{"crop_scale_min": 0.7, "encoder_norm_position": "pre", "encoder_mlp_ratio": 4, "encoder_bias": "qkv", "encoder_inner_norm": false, "muon_scale": "match_rms_adamw", "momentum": 0.95, "adamw_weight_decay_other_params": 0.01}
Rows from block 13 of the encoder of a small masked image model, named by matrix and row number. Rows with one number belong to one neuron. Each number is 200 + 30 x the weight over its row's rms, rounded and kept within 0 to 999. All counts start at 0. After the name is the row's rms in percent of the matrix's.
After each neuron's rows are labels from the 100 images, of 14976, where the neuron reaches its highest value: "responds to" is what is common among them; "place" is the part of the image that holds the peak. Only what is clearly more common there than usual is listed. The data: stained colorectal tissue patches (NCT-CRC-HE-100K).
# fc1: MLP up (encoder.blocks.13.mlp.fc1.weight, 768x192), inputs 128-159
# fc2: MLP down (encoder.blocks.13.mlp.fc2.weight, 192x768, transposed), outputs 128-159

fc1.512,072,172,183,173,217,252,175,181,198,228,229,239,189,213,200,200,194,241,211,232,176,194,272,166,188,154,192,225,222,188,190,204,224
fc2.512,071,212,204,218,189,146,238,236,187,178,168,191,198,143,201,215,195,158,188,147,248,211,157,224,184,277,215,192,174,202,205,227,184
responds to: tissue: lymphocytes
place: top right; middle right

fc1.178,066,170,194,210,175,194,226,228,180,213,213,206,169,171,193,240,185,118,193,172,199,239,215,197,154,204,204,167,172,209,173,214,185
fc2.178,069,227,175,192,228,217,173,155,196,185,204,194,224,228,193,173,201,291,197,235,194,174,185,207,221,209,199,229,220,189,216,174,196
responds to: tissue: lymphocytes
place: top right

fc1.188,094,227,205,216,228,146,173,203,236,204,137,210,216,214,232,228,199,158,162,191,200,211,191,247,227,174,229,192,277,222,192,171,179
fc2.188,096,203,194,174,187,242,204,207,166,198,258,170,194,177,169,160,172,241,236,245,186,166,210,166,174,198,169,205,110,189,165,208,219
responds to: tissue: smooth muscle
place: bottom right; middle right

fc1.394,066,167,192,134,224,175,218,174,187,140,174,237,170,184,171,208,217,247,201,209,235,199,238,149,220,175,240,160,250,216,250,180,190
fc2.394,067,221,190,261,168,203,168,243,200,255,220,165,236,202,242,200,186,127,180,184,166,189,167,259,168,215,171,241,158,167,139,213,224
responds to: tissue: tumour epithelium
place: bottom right

fc1.213,091,187,220,177,196,199,231,203,233,156,216,170,235,245,200,178,162,197,141,180,212,199,220,183,232,129,191,199,231,217,204,231,237
fc2.213,104,225,193,208,227,160,177,199,172,221,180,232,172,147,229,212,228,221,273,221,185,139,189,228,204,267,214,204,166,203,190,163,170
responds to: tissue: smooth muscle; tissue: tumour epithelium
place: bottom left; middle left

fc1.45,334,204,157,234,145,225,191,196,197,231,210,290,177,182,194,195,270,238,175,203,257,131,187,185,224,205,191,182,148,155,162,211,192
fc2.45,208,215,234,192,281,198,190,221,210,166,199,152,225,187,182,207,190,189,214,123,163,207,219,216,168,196,166,159,188,227,244,175,237
responds to: tissue: tumour epithelium
place: top right

fc1.3,096,144,201,184,237,199,189,221,151,185,251,207,168,185,226,189,204,156,196,187,248,201,157,213,171,174,239,189,195,157,222,219,224
fc2.3,099,264,201,211,166,175,222,186,249,251,135,188,240,225,203,214,190,253,208,216,154,186,223,193,261,206,160,218,184,216,180,188,194
responds to: tissue: smooth muscle; tissue: tumour epithelium
place: middle right

fc1.490,108,195,202,157,243,189,234,186,182,217,166,194,180,186,226,226,148,198,198,220,238,219,198,181,173,223,201,184,180,184,202,217,233
fc2.490,114,231,193,251,153,199,154,209,227,172,213,187,223,248,172,168,235,216,193,164,168,191,197,223,205,181,204,218,240,214,182,188,176
responds to: tissue: tumour epithelium; tissue: smooth muscle
place: middle right

fc1.711,099,203,215,214,197,151,231,204,198,160,171,210,145,169,283,186,206,127,234,205,212,213,195,228,189,192,222,218,235,213,240,110,164
fc2.711,104,211,183,201,212,229,168,205,214,253,213,167,270,200,150,197,205,257,179,222,179,200,194,184,205,181,183,188,130,193,145,285,235
responds to: tissue: tumour epithelium
place: top left

fc1.474,054,232,145,191,185,183,185,200,200,221,197,216,197,223,194,273,226,187,199,201,257,191,165,160,161,211,230,179,229,220,141,187,158
fc2.474,056,150,238,230,208,193,211,177,200,178,204,191,167,184,197,148,165,206,204,229,134,234,251,225,238,196,187,213,210,176,238,204,238
responds to: tissue: tumour epithelium
place: top left; middle left

fc1.325,059,191,194,181,175,158,182,217,247,206,240,167,185,196,214,199,208,249,220,227,181,254,184,224,255,232,157,179,195,244,146,231,161
fc2.325,062,190,207,217,226,241,237,183,149,193,173,233,221,197,185,209,183,159,164,168,234,146,204,156,126,179,242,220,199,155,244,168,237
responds to: tissue: tumour epithelium; tissue: smooth muscle
place: top right; middle right

fc1.679,070,207,149,174,223,202,213,148,165,253,216,193,204,198,180,232,214,159,258,240,170,190,237,175,202,234,194,245,207,160,149,179,217
fc2.679,067,163,227,222,167,174,161,247,204,132,184,199,195,180,223,188,182,223,177,166,239,185,180,222,184,198,229,166,187,239,237,215,163
responds to: tissue: lymphocytes
place: bottom left; middle left

fc1.263,094,168,192,164,202,206,186,229,170,209,248,191,129,177,171,209,179,257,205,205,161,259,260,163,168,179,201,173,218,195,175,238,191
fc2.263,090,201,198,237,210,191,218,191,207,176,138,227,252,178,232,185,180,121,198,177,233,127,166,229,207,243,222,233,192,204,202,196,220
responds to: tissue: lymphocytes
place: middle right

fc1.428,139,139,234,216,197,229,228,223,216,199,166,209,194,242,154,203,180,171,182,197,175,239,232,176,184,199,218,203,231,188,153,199,263
fc2.428,140,253,195,169,209,164,204,210,201,200,239,177,181,173,250,201,247,219,227,220,222,146,163,226,240,191,205,211,146,220,223,200,150
responds to: tissue: smooth muscle
place: bottom left

fc1.558,095,246,200,178,197,227,233,209,187,195,227,204,220,196,171,139,198,250,194,165,190,215,155,210,198,247,203,237,172,205,165,295,219
fc2.558,113,185,199,226,179,172,180,213,215,229,170,199,182,218,223,274,237,193,200,190,228,186,222,216,203,139,170,145,204,187,236,115,203
responds to: tissue: tumour epithelium; tissue: smooth muscle
place: bottom right

fc1.494,419,242,242,196,191,183,231,163,136,187,190,175,173,189,245,254,230,151,214,181,160,274,145,212,173,228,233,208,179,256,226,234,215
fc2.494,289,197,237,203,227,175,216,231,261,180,208,176,180,191,176,254,213,222,233,168,189,142,218,187,202,201,161,166,188,162,182,171,175
responds to: tissue: mucus
place: top right

fc1.90,070,222,214,197,185,207,240,188,162,196,199,184,210,205,137,173,200,209,216,207,229,198,223,184,195,227,173,185,168,202,146,238,159
fc2.90,073,190,179,217,220,205,177,202,250,190,223,215,226,208,246,237,205,211,173,187,194,204,180,217,196,168,219,210,258,207,267,159,216
responds to: tissue: tumour epithelium
place: bottom right; middle right

fc1.301,133,224,215,190,197,187,236,157,278,217,198,177,228,239,210,222,212,220,206,209,192,131,147,231,204,205,214,183,161,226,177,185,192
fc2.301,151,190,212,211,204,232,182,255,140,184,218,200,192,170,173,175,190,179,218,189,196,249,255,177,188,169,206,208,233,193,228,199,235
responds to: tissue: smooth muscle; tissue: tumour epithelium
place: bottom left; top left

fc1.763,106,211,237,160,215,190,198,163,191,204,218,196,207,193,184,162,176,243,188,213,243,223,173,238,218,208,212,177,166,199,196,244,204
fc2.763,117,189,175,250,193,202,195,241,225,191,204,215,188,231,194,226,215,178,204,146,176,195,213,202,160,177,195,195,246,198,205,152,196
responds to: tissue: smooth muscle
place: top right; middle right

fc1.78,085,182,185,203,198,180,166,225,222,218,252,231,202,237,179,207,206,173,177,178,225,154,155,169,203,173,207,206,228,205,152,210,156
fc2.78,083,211,204,202,197,210,240,151,197,199,161,174,179,161,243,187,182,235,250,219,195,225,248,219,199,233,196,205,173,195,241,202,251
responds to: tissue: tumour epithelium
place: top left; middle left

fc1.443,403,200,166,256,131,196,199,170,213,203,165,230,169,251,189,201,166,207,146,246,163,200,153,175,155,163,254,208,202,189,182,197,168
fc2.443,259,195,245,234,236,207,206,243,207,225,214,219,226,245,206,229,229,205,254,154,189,186,231,205,182,214,167,162,224,204,255,206,222
responds to: tissue: tumour epithelium
place: bottom left

fc1.239,100,229,255,227,191,136,166,168,194,185,155,173,127,258,224,228,191,184,191,185,220,200,215,209,207,147,220,171,271,185,196,158,183
fc2.239,111,173,143,170,210,238,233,228,199,208,230,209,283,142,178,153,206,192,198,234,162,201,173,181,205,227,184,250,132,213,193,212,221
responds to: tissue: tumour epithelium
place: bottom right

fc1.761,087,149,237,163,194,158,222,173,136,220,135,204,169,101,199,212,190,178,220,182,201,224,187,247,183,267,192,228,179,185,207,210,188
fc2.761,088,221,172,247,222,219,196,239,264,190,235,212,224,297,202,201,213,211,169,212,198,195,216,174,204,134,185,172,219,229,180,222,208
responds to: tissue: mucus
place: top left

fc1.26,087,191,202,163,192,179,216,234,162,188,168,158,184,116,200,193,194,162,234,200,189,195,229,222,233,216,205,242,192,231,208,191,184
fc2.26,085,194,179,248,211,223,189,180,228,232,228,240,226,258,216,208,186,232,160,208,189,212,179,178,153,195,190,164,177,170,183,235,201
responds to: tissue: smooth muscle
place: top left

fc1.723,114,182,168,170,220,206,221,189,219,232,233,187,203,203,165,181,191,194,194,228,235,212,203,141,188,187,178,163,160,220,178,196,171
fc2.723,115,216,220,223,196,220,198,205,181,178,163,195,200,159,222,206,227,220,222,159,191,169,209,226,200,216,243,236,225,167,221,214,212
responds to: tissue: smooth muscle
place: top right

fc1.430,092,188,231,224,208,144,157,212,215,228,190,219,160,249,207,225,231,181,205,234,218,184,194,202,230,172,224,238,208,190,165,201,174
fc2.430,095,223,178,189,175,240,245,196,225,183,198,181,248,150,202,176,154,215,188,169,176,239,206,212,177,224,174,183,191,201,216,209,252
responds to: tissue: tumour epithelium
place: top left; middle left

fc1.255,075,198,143,162,228,248,205,189,174,201,222,215,197,192,169,171,129,233,175,211,214,206,177,175,215,194,175,199,194,192,163,244,228
fc2.255,073,193,230,214,171,163,194,218,199,220,164,194,205,193,208,220,249,176,237,174,211,193,223,230,184,232,238,204,226,180,245,154,177
responds to: tissue: lymphocytes
place: top right; middle right

fc1.760,132,187,275,191,226,137,172,243,223,218,237,178,176,177,187,211,193,140,210,172,185,216,171,251,210,162,189,189,193,216,163,228,211
fc2.760,145,211,117,198,204,227,236,174,213,174,159,216,210,242,202,199,181,257,175,224,226,212,219,155,206,214,206,220,179,213,233,182,189
responds to: tissue: smooth muscle
place: bottom right

fc1.331,095,167,184,212,235,233,227,229,191,175,221,169,221,210,248,196,173,232,188,210,215,150,198,194,266,199,174,181,190,203,142,194,194
fc2.331,104,212,240,211,166,136,185,208,221,210,178,207,188,181,140,221,218,168,209,167,194,237,171,187,172,189,231,207,220,169,215,220,196
responds to: tissue: smooth muscle
place: top left

fc1.543,076,195,208,190,204,177,166,171,236,249,207,212,237,221,206,245,234,201,186,186,203,226,170,221,244,153,210,210,206,204,219,202,203
fc2.543,078,222,167,211,199,212,219,204,156,163,223,192,170,175,192,156,165,228,230,219,202,187,223,195,165,248,190,183,174,194,182,185,165
responds to: tissue: debris
place: bottom left

fc1.338,204,194,170,218,208,166,217,220,220,181,169,215,214,228,227,218,192,135,194,219,208,251,187,212,199,189,234,204,212,225,195,237,201
fc2.338,177,233,245,183,186,209,151,182,203,170,187,147,225,163,194,185,149,262,210,192,183,135,199,206,210,196,166,192,203,218,186,159,181
responds to: tissue: smooth muscle
place: top right; middle right

fc1.170,154,158,262,202,228,182,172,242,188,219,158,197,212,173,174,170,195,164,189,203,189,208,174,241,214,211,173,236,183,223,226,206,204
fc2.170,161,244,153,208,205,214,249,177,212,219,252,201,185,231,231,211,207,215,211,225,214,191,218,200,185,182,199,142,186,206,166,218,175
responds to: tissue: adipose tissue
place: top left