From a checkpoint of a small masked image model: decoder width 128, 4000 steps.
Rows from block 12 of the encoder of a small masked image model, named by matrix and row number. Rows with one number belong to one neuron. Each number is 128 + 32 x the weight over its row's rms, rounded and kept within 0 to 255. All counts start at 0.
Before each neuron's rows are labels from the 100 images, of 14976, where the neuron reaches its highest value: "strongest on" is what is common among them; "colour at peak" is the nearest of a few named colours to the mean colour under the peak. Only what is clearly more common there than usual is listed. The data: stained colorectal tissue patches (NCT-CRC-HE-100K).
# fc1: MLP up (encoder.blocks.12.mlp.fc1.weight, 768x192), inputs 0-95
# fc2: MLP down (encoder.blocks.12.mlp.fc2.weight, 192x768, transposed), outputs 0-95

strongest on: tissue: smooth muscle
colour at peak: pink
fc1.333 [157 154 101 153 131 132 121 111 146 106 159 104 100 147 196 129  79 103 131 138 100  82 132 111 136 127 160 114 178 109 143  96  78 140 159 137 143 170 151 188 193 167 116  80 108 129 181 107 115 144 170 135  71 163 209 178 180 115  98 147  71 141  97 147 131 178  90 106 122 115 164 127 158 131 131 168 143  87  60 103 141 117 149  87 150  91 187  85 118 103 142 120 125  84 114 130]
fc2.333 [ 88 115 127 112 146 141 126 129 120 120  94 108 106 103  59 188 165 129 130 126 138 145 162 140 126 166 128 148  91 160 102 136 170 130 129 108 137 138 105  51  88  58 151 169 153  76 138 103 144 144 108 148 200 101 112 114  83  90 163  68 189 126 133  84 172  70 164 162 161 160 122 105 120 124 139  87 131 159 138 179  82  99 166 155  99 146  43 168 146 146 123 157 107 144 132 129]

strongest on: tissue: tumour epithelium
colour at peak: grey
fc1.302 [121 100 114 106  97 127 129  86 104 116 100  98 166 128 147 111  91 112 147 103 108 115 122 142 177 172 125 173 183 125 146 211 165  72  84 149 121 109 120 155 110 175 105 149 112 121  84 108 207 109 133 122 145 131 114 133 110 150 146 135 103 103 171 157 112 135  98  92 147 118 148 143 180 148  70 176 116 124 126  76 111 155  85 158  94 112 131 109 168  67 100 127  76 132 143 106]
fc2.302 [127 149 145 132 152 112 145 189 138 124 152 125 126 109 130 166 158 147 125 144 133 137 145  91  70  65 181 101  90 161 108  63  86 210 147 123 156 149 123  94 138 103 132 110 128 122 155 174  91 153 149 154  85  88 139  98 134  91  77 132 141 130 109 128 116 162 158 144 119 164 137 130 139  95 172  69 139 137 117 144 204 107 167  73 179 153 135 113 106 156 192 119 121 164 109 153]

strongest on: tissue: smooth muscle
colour at peak: grey
fc1.244 [117 158  90 138  76 118 121 125 156 100 135 114  68 117  95 119 119  90 141 133 140 133 157 137 127 158  86 144 121  91  92 137  74  85 117 127 216 129 161 123 154 130 141  69  64 157 168 158  95 107  83 169 149  85 169 172 119  91 124 159  85 153 155 202  86 133 139 147 134 170  88  90 119 168 147 102 122  93 144 160 124  93  74  65 112 157 154 173 118 127  88 151 117 209 151 135]
fc2.244 [126 123 139 134 149 124 169 131 107 111 103 177 179 140 185 142 111 170 148 159 119 135 136 130 127  97 164 139 143 160 133 145 182 120 156 152  49 115  95 102 108 145 110 166 179  85 100 117 135 100 184  89 115 127 139 118 113 159 149 143 165  96 160 127 180 130  99 103  65 126 132 128 161 141  91 204 126 177 139  96 110 144 163 168 132 120  64 110  80 115 129 155 167  76 142  78]

strongest on: tissue: adipose tissue; tissue: smooth muscle
colour at peak: pink
fc1.352 [136 188 174  88 133 153 146 189 162 111  98 126 112 132 125 101 105 140 131 173 127 135 168 133 221 169 185 152  62 111 115 185 164 168 141 150 149  88 138 127 153 152 102 195 129 168  65  85 165 122 111 107 159 124 121 134 158  33 110 157 134 149 124 106 124 172  91 121 133 110 143 143 210  97  91  52  37 110 129 116 131 106  99 166  78 137 125 164  76 122 104 133 133 150 133 153]
fc2.352 [116  92 120 147  83 109 155 112 115 152 183 128 154  69 119 156 176 119 149  98 128 135  97 106  75  89 106 127 209 170 162 104 111  89 168 138 107 144 109 125 111 125 178  90  98  95 149 153  55 129 122 169 154 166 100 167 148 152  97 138 130 146 105 154 126 107 178 118 158 133 145 170  64 149 160 150 186 113  98 116  99 157 144 101 213 147 173 134 151 127 121 127 114 136 112  91]

strongest on: tissue: tumour epithelium; tissue: debris
colour at peak: grey
fc1.282 [160 191 166 140 119 124  97 139  99 128 117 122 122 179 116 127  95 160 147 180 187 113 157 156 120 116 110 146 107  99 145 135  72  90  82 148  88  73 130 106 124 150 139 137  57 149 119 153 155  97  95 140 165 104 118 113 123 162  88 132 164 141 119 141 124 100  95 169 139 119 105 136 194 195 139 131  86  79 138 158 132 156 113 110 190  87 178 111 171 124 139 165 171 113 115 151]
fc2.282 [ 86 121 107 115 125 114 165 132 162 138 127 158 111  77 123 139 136 100 128 110  57 139  83 154 127 132 138  85 191 146  93 121 143 129 158 131 200 210 105 167 128 117 134 131 216 122 162 111  87 149 185 135  87 139 137 135 114  82 178 126 134 173 158 156  97 216 139  68  89 152  92  94  70 106 115 139 180 159 111 106 125 139 140 103  27 165  57 132  90 127  94  91 120 122 169 145]

strongest on: tissue: adipose tissue
colour at peak: pink
fc1.555 [132 185 163 110 159 122 131 115 145 121 151 172 141 154 159 111 127 105 113 151  55 106 127 151 166 122 179 166 176  98 161 100 163 142 134 151  65 104 160 192 111 148 131 161 155 164 209  90  67 108 118 137 142 149 143 152 105 124  48  95  73  82  92 148 127 119 102 109 124 145 106 110 143 106 107 183 156 130 155 128 131 145  88 165 155  57 100  79 114  53 125 140 190 135 100 143]
fc2.555 [134  85 102 137 132 151 134 120 110 142 140 102  90 103  81 157 110 131 141 103 182 133  77  90  92 118 132 100 113 196 107 140 113 137 136 121 218 135  77  42 159  83 134 123 117 111  75 174 172 196 179 104  95 108 124  97 176  92 193 144 157 162 146 114  93 166 155 147 148 114 124  98 134 148 138  85 146 142  75 156 150 131 130  88 145 183 121 154 125 200 116 137  90 104 119 143]

strongest on: tissue: smooth muscle
colour at peak: pink
fc1.509 [163  79 170 168 124 113 171  62 138  85 100 117  96 155 156  55  87  89 160  56 105 113  84 139 167 171 156 151 156 148 151 180 133 176 142 115 130 146 110 138 153  98  53 161 101 118 149 124 118 109 139 121 124 142 123 183 152 116 171 191  94 161  77 156 165 131  94  99 132  81 155  99 108 114 145 147  83 116 126 161 148 124 109 185  99 191 127 129  82  86 154 130 123 157 131 152]
fc2.509 [ 87 165  88 136 121 145  90 155  88 189 132 129 149 112  88 184 213 127  80 179 112 110 157  77  57 132 119 111 124  87 105 100 120 143 131 134 135  64 145 112 111 126 199 150 140 123  90 104 133 110 125 147 150 125 118 108 136 106  82  81 162 124 156 119 149 152 136 198 163 159 154 155 181 153 122  74 143 127 112  67  89 152 181 101 157  54 145 185 159 125 119 117 118  92 139  48]

strongest on: tissue: adipose tissue
colour at peak: pink
fc1.655 [152 139 103 175 144 119 134 136 121 160 108 148 124 153 177 144  99 123  99 142 124  87 107  84 169 129 208 160 152 142  53  87 141 171 174 155 155  99 165 139 139 135 133 126 136 136 167 185 113 130 194  84 106 126 178 128 170  82 131 161 103 147 104 130 139 143 116 146 157 114 113 122 119 120 118 135 153 103 122 117 128 100 174 112 138 114 109 160 174 114 117 164  92 110 111 148]
fc2.655 [ 94  71 155  65 116 120  97 149 118  89 203 135 157  79 115 155 165 109 137 117 136 173 166 116  81 162  92 115 149 145 152 125 104  90 129 161 111 136  79  74 107  96 108 109 122 117  83 105 124  95  82 150 226  96 100 165 141  98 148 128 130  97 156 141 165  80 153 121 114 139 121 158 125 130 121  99 117 136 108 133 113 179 133 151 135 167 121 113 125 125 122 119 132 158 128  80]

strongest on: tissue: smooth muscle
colour at peak: pink
fc1.309 [153 136 103 177 160 110  84 154 137 132 116 109 127 145  92 190 175 116 161 143 143 102 211  66 106 111  97  64  81  91 120 156 165 171 162 121 150 150 135 130 117  96 146 195 177 112 125 122 217  78  99 165 103  79 142 116 145 106 154 142 158 124  98 122 140 185 175 179 158 141 110 148  94 134 168 142 104 155 188 127 119  72 138 150  65 135 107 106  84 109 144 109 120 120 103 154]
fc2.309 [113 116 191  56  80 135 134 157  94 108  98 185 137 161 128  98 102 117  84 148 105 135  52 124 127 128 134 168 144 106 129 139 128 169  79 157 120 159 124 171 119 173 112  79 102  98 179 126  82 130 161 132 120 141 126 180  49 111 159 116 135 146 142 169 138  84 104  85 128 119 140 121 145 162 107 138 172 122  72  98 144 179 154  97 158  99 126 182 157 135 114 161 113 160 187 138]

strongest on: tissue: tumour epithelium
colour at peak: grey; brown
fc1.110 [202  86 205 154 151 104 100 120 130 157 136 162 124 142 102  59 136 155 158 120 146 126 132 180  90 161 121 123 156 162 150 121  71 115 179 158 162 146 156 135 121 127  96  86 149 147 116  83 143  89 130 165  64 153 204  95 100 125  62 116 156 120 176 164  61  98 128 154 133 125 122 145 173 161 135 104 131  99 141 172 154 138 116 123 169 144 170 138 129 124 134 146 113 123 168 183]
fc2.110 [ 52 179  62 137  82 129 168 160 128  76 120  94 115 121 155 189 103 137 106 143 106  97 131 107 132  85 144 128  98 115  91 160 187 109 114 102 125 102 124 121 134 164 150 170 115 138 144 132  87 144 150 104 173 108 101 149 143 131 165 142 157 111  83 129 195 157 123 112 116 150 105 105  91 117 110 179 138 153 110  68  81 127 153 142  93 134  64 146 128 111  93 138 122 116 123 118]

strongest on: tissue: smooth muscle
colour at peak: pink
fc1.408 [108 119 157 154 170 117 127 112 145 164 127 137 120 119 168 129 104 177  89 147 146 131 143 148 128 136  99  99  86 161 151 139 102 104 134  86 106 150 183  84 145 159  86 118 156 137  95 180 171  95 123 137 121 123 146 127 144 162 192 133  78 132 135  96  88 133 139 126 159 125 167 221  77 114 119 119 147  72 125 117 177 163  81  70  83 149 130 143  39 145 188 118 132 114 131  98]
fc2.408 [125 118 100  86  66 128 160 147 122 124 146 143 141  93 114 107 153  88 132 121 152 114 102 109 169 138 163 113 136  57 131  94 142 157 130 134 157  97 125 147 116  83 111 130 104  92 137  80  83 114 131 159 176 145 120 127 141  65  59 140 162 134 136 164 182  96 112 121  69 128 160  63 171 195 204 145 108 182 131 131 117  95 174 142 145 119  88  95 181 103  93 138 140 174 116  96]

strongest on: tissue: smooth muscle
colour at peak: pink
fc1.329 [139 142 138 141 112 123 118 137 115  89 111 173 119 136  95 160  88  93  92 128 166  97 165 142 152 116 115 139  64 137  66 140 111 145 167  49 193 121 123  97 159  80 128 142  66 136 102 159 141 136  84  75 147 123 121  79  98 114 159 149 163 144 149 142 137 122 123  63  89 166 111 106 165 147 162  93 121 130  99 182 157 134 105 121 182 115 101 204 127 148  98 152 116 180 127 122]
fc2.329 [125  90 128 124 108 156 182 110 142 154 125 147 166 138 168  96 150 164 138 115 134 174 101 133 159 129 125 131 187 117 175  91 147  85 112 188  73  99 141 138  65 157 117  88 189 133 124 100  93 124 127 199 167 108 119 154 135 166 109 145 107 104 132 136  99  83 116 160 128  83 149 167 134 126 131 172  99 147 191  50 111 103 174 115  97 134 153  52  98  75 163 153 149 126 154  70]

strongest on: tissue: tumour epithelium; tissue: smooth muscle
colour at peak: grey
fc1.76 [ 73 114 154 167 111 169 138 219 136 128 120  60 169 131 111 100 123  86  97  79 150 122 119  99 112 129 139  58  99 138 147 138 142 100  85 103 222  83 147 125 144  88 116 111 127 177  97  90 118 115 110 106 101 109 146 185 129 125 136 139  97 103 148 157  95 173  98 165 171 167 174 105 166 155 134 121  88 171  91 155  88  39 156  95  88 137 109 141 155 153 135  93 137 134 116 172]
fc2.76 [204 125 100  75 126 120 144 101 108 141 132 180 130 102 116 141 158 145 147 197 129 115 149 128 126  80 108 177 149 106  88 178 114 162 156 134  93 148  78 121 111 160 148 154 132  95 162 194 110 125 135 148 174 104 149 102 136  63  94 133 166 150  82 128 129 114 169 110 152  94 123 125 114 109 106 161 202  70 118 135 152 178 110  88 232  98 108 125 127  95 125 151  81 135 124  71]

strongest on: tissue: tumour epithelium
colour at peak: grey; brown
fc1.469 [108 151 142 131 108 123  40  81 130 116 205 134 142 155 139  99 112 133 114  84 128 173 177 100 155 135 119  57 116 154 132 122 152  90 102 177 107 113 109 183 168 156 110  69 150 123 121 103 142  80 149 170 170 119  91 207  96 117  71 121 113  92 103 165 117 115 128 169 147 118 157  91 147 145 187 133  50 107 163 140 147 170 167 151 146 159 173 148 116 124 150  53  94 133 114 125]
fc2.469 [153 153 116 142 137 121 210 122 116 126  86 110  90 123 132 154 109 121 159 174 123  65  65 115 130 137 169 138 112  94 132 136 147 133 151  86 136 200 125 101 109  99 125 183 134 169 148 138  97 167 131  79  91 172 165  50 149  92 142 116 133 167 149  80 156 169 135  92 128 147 135 139 137 140 114 109 227 139  54 119 104 107 103 105 160 111  53  91 164 133  54 212 150  78 129 156]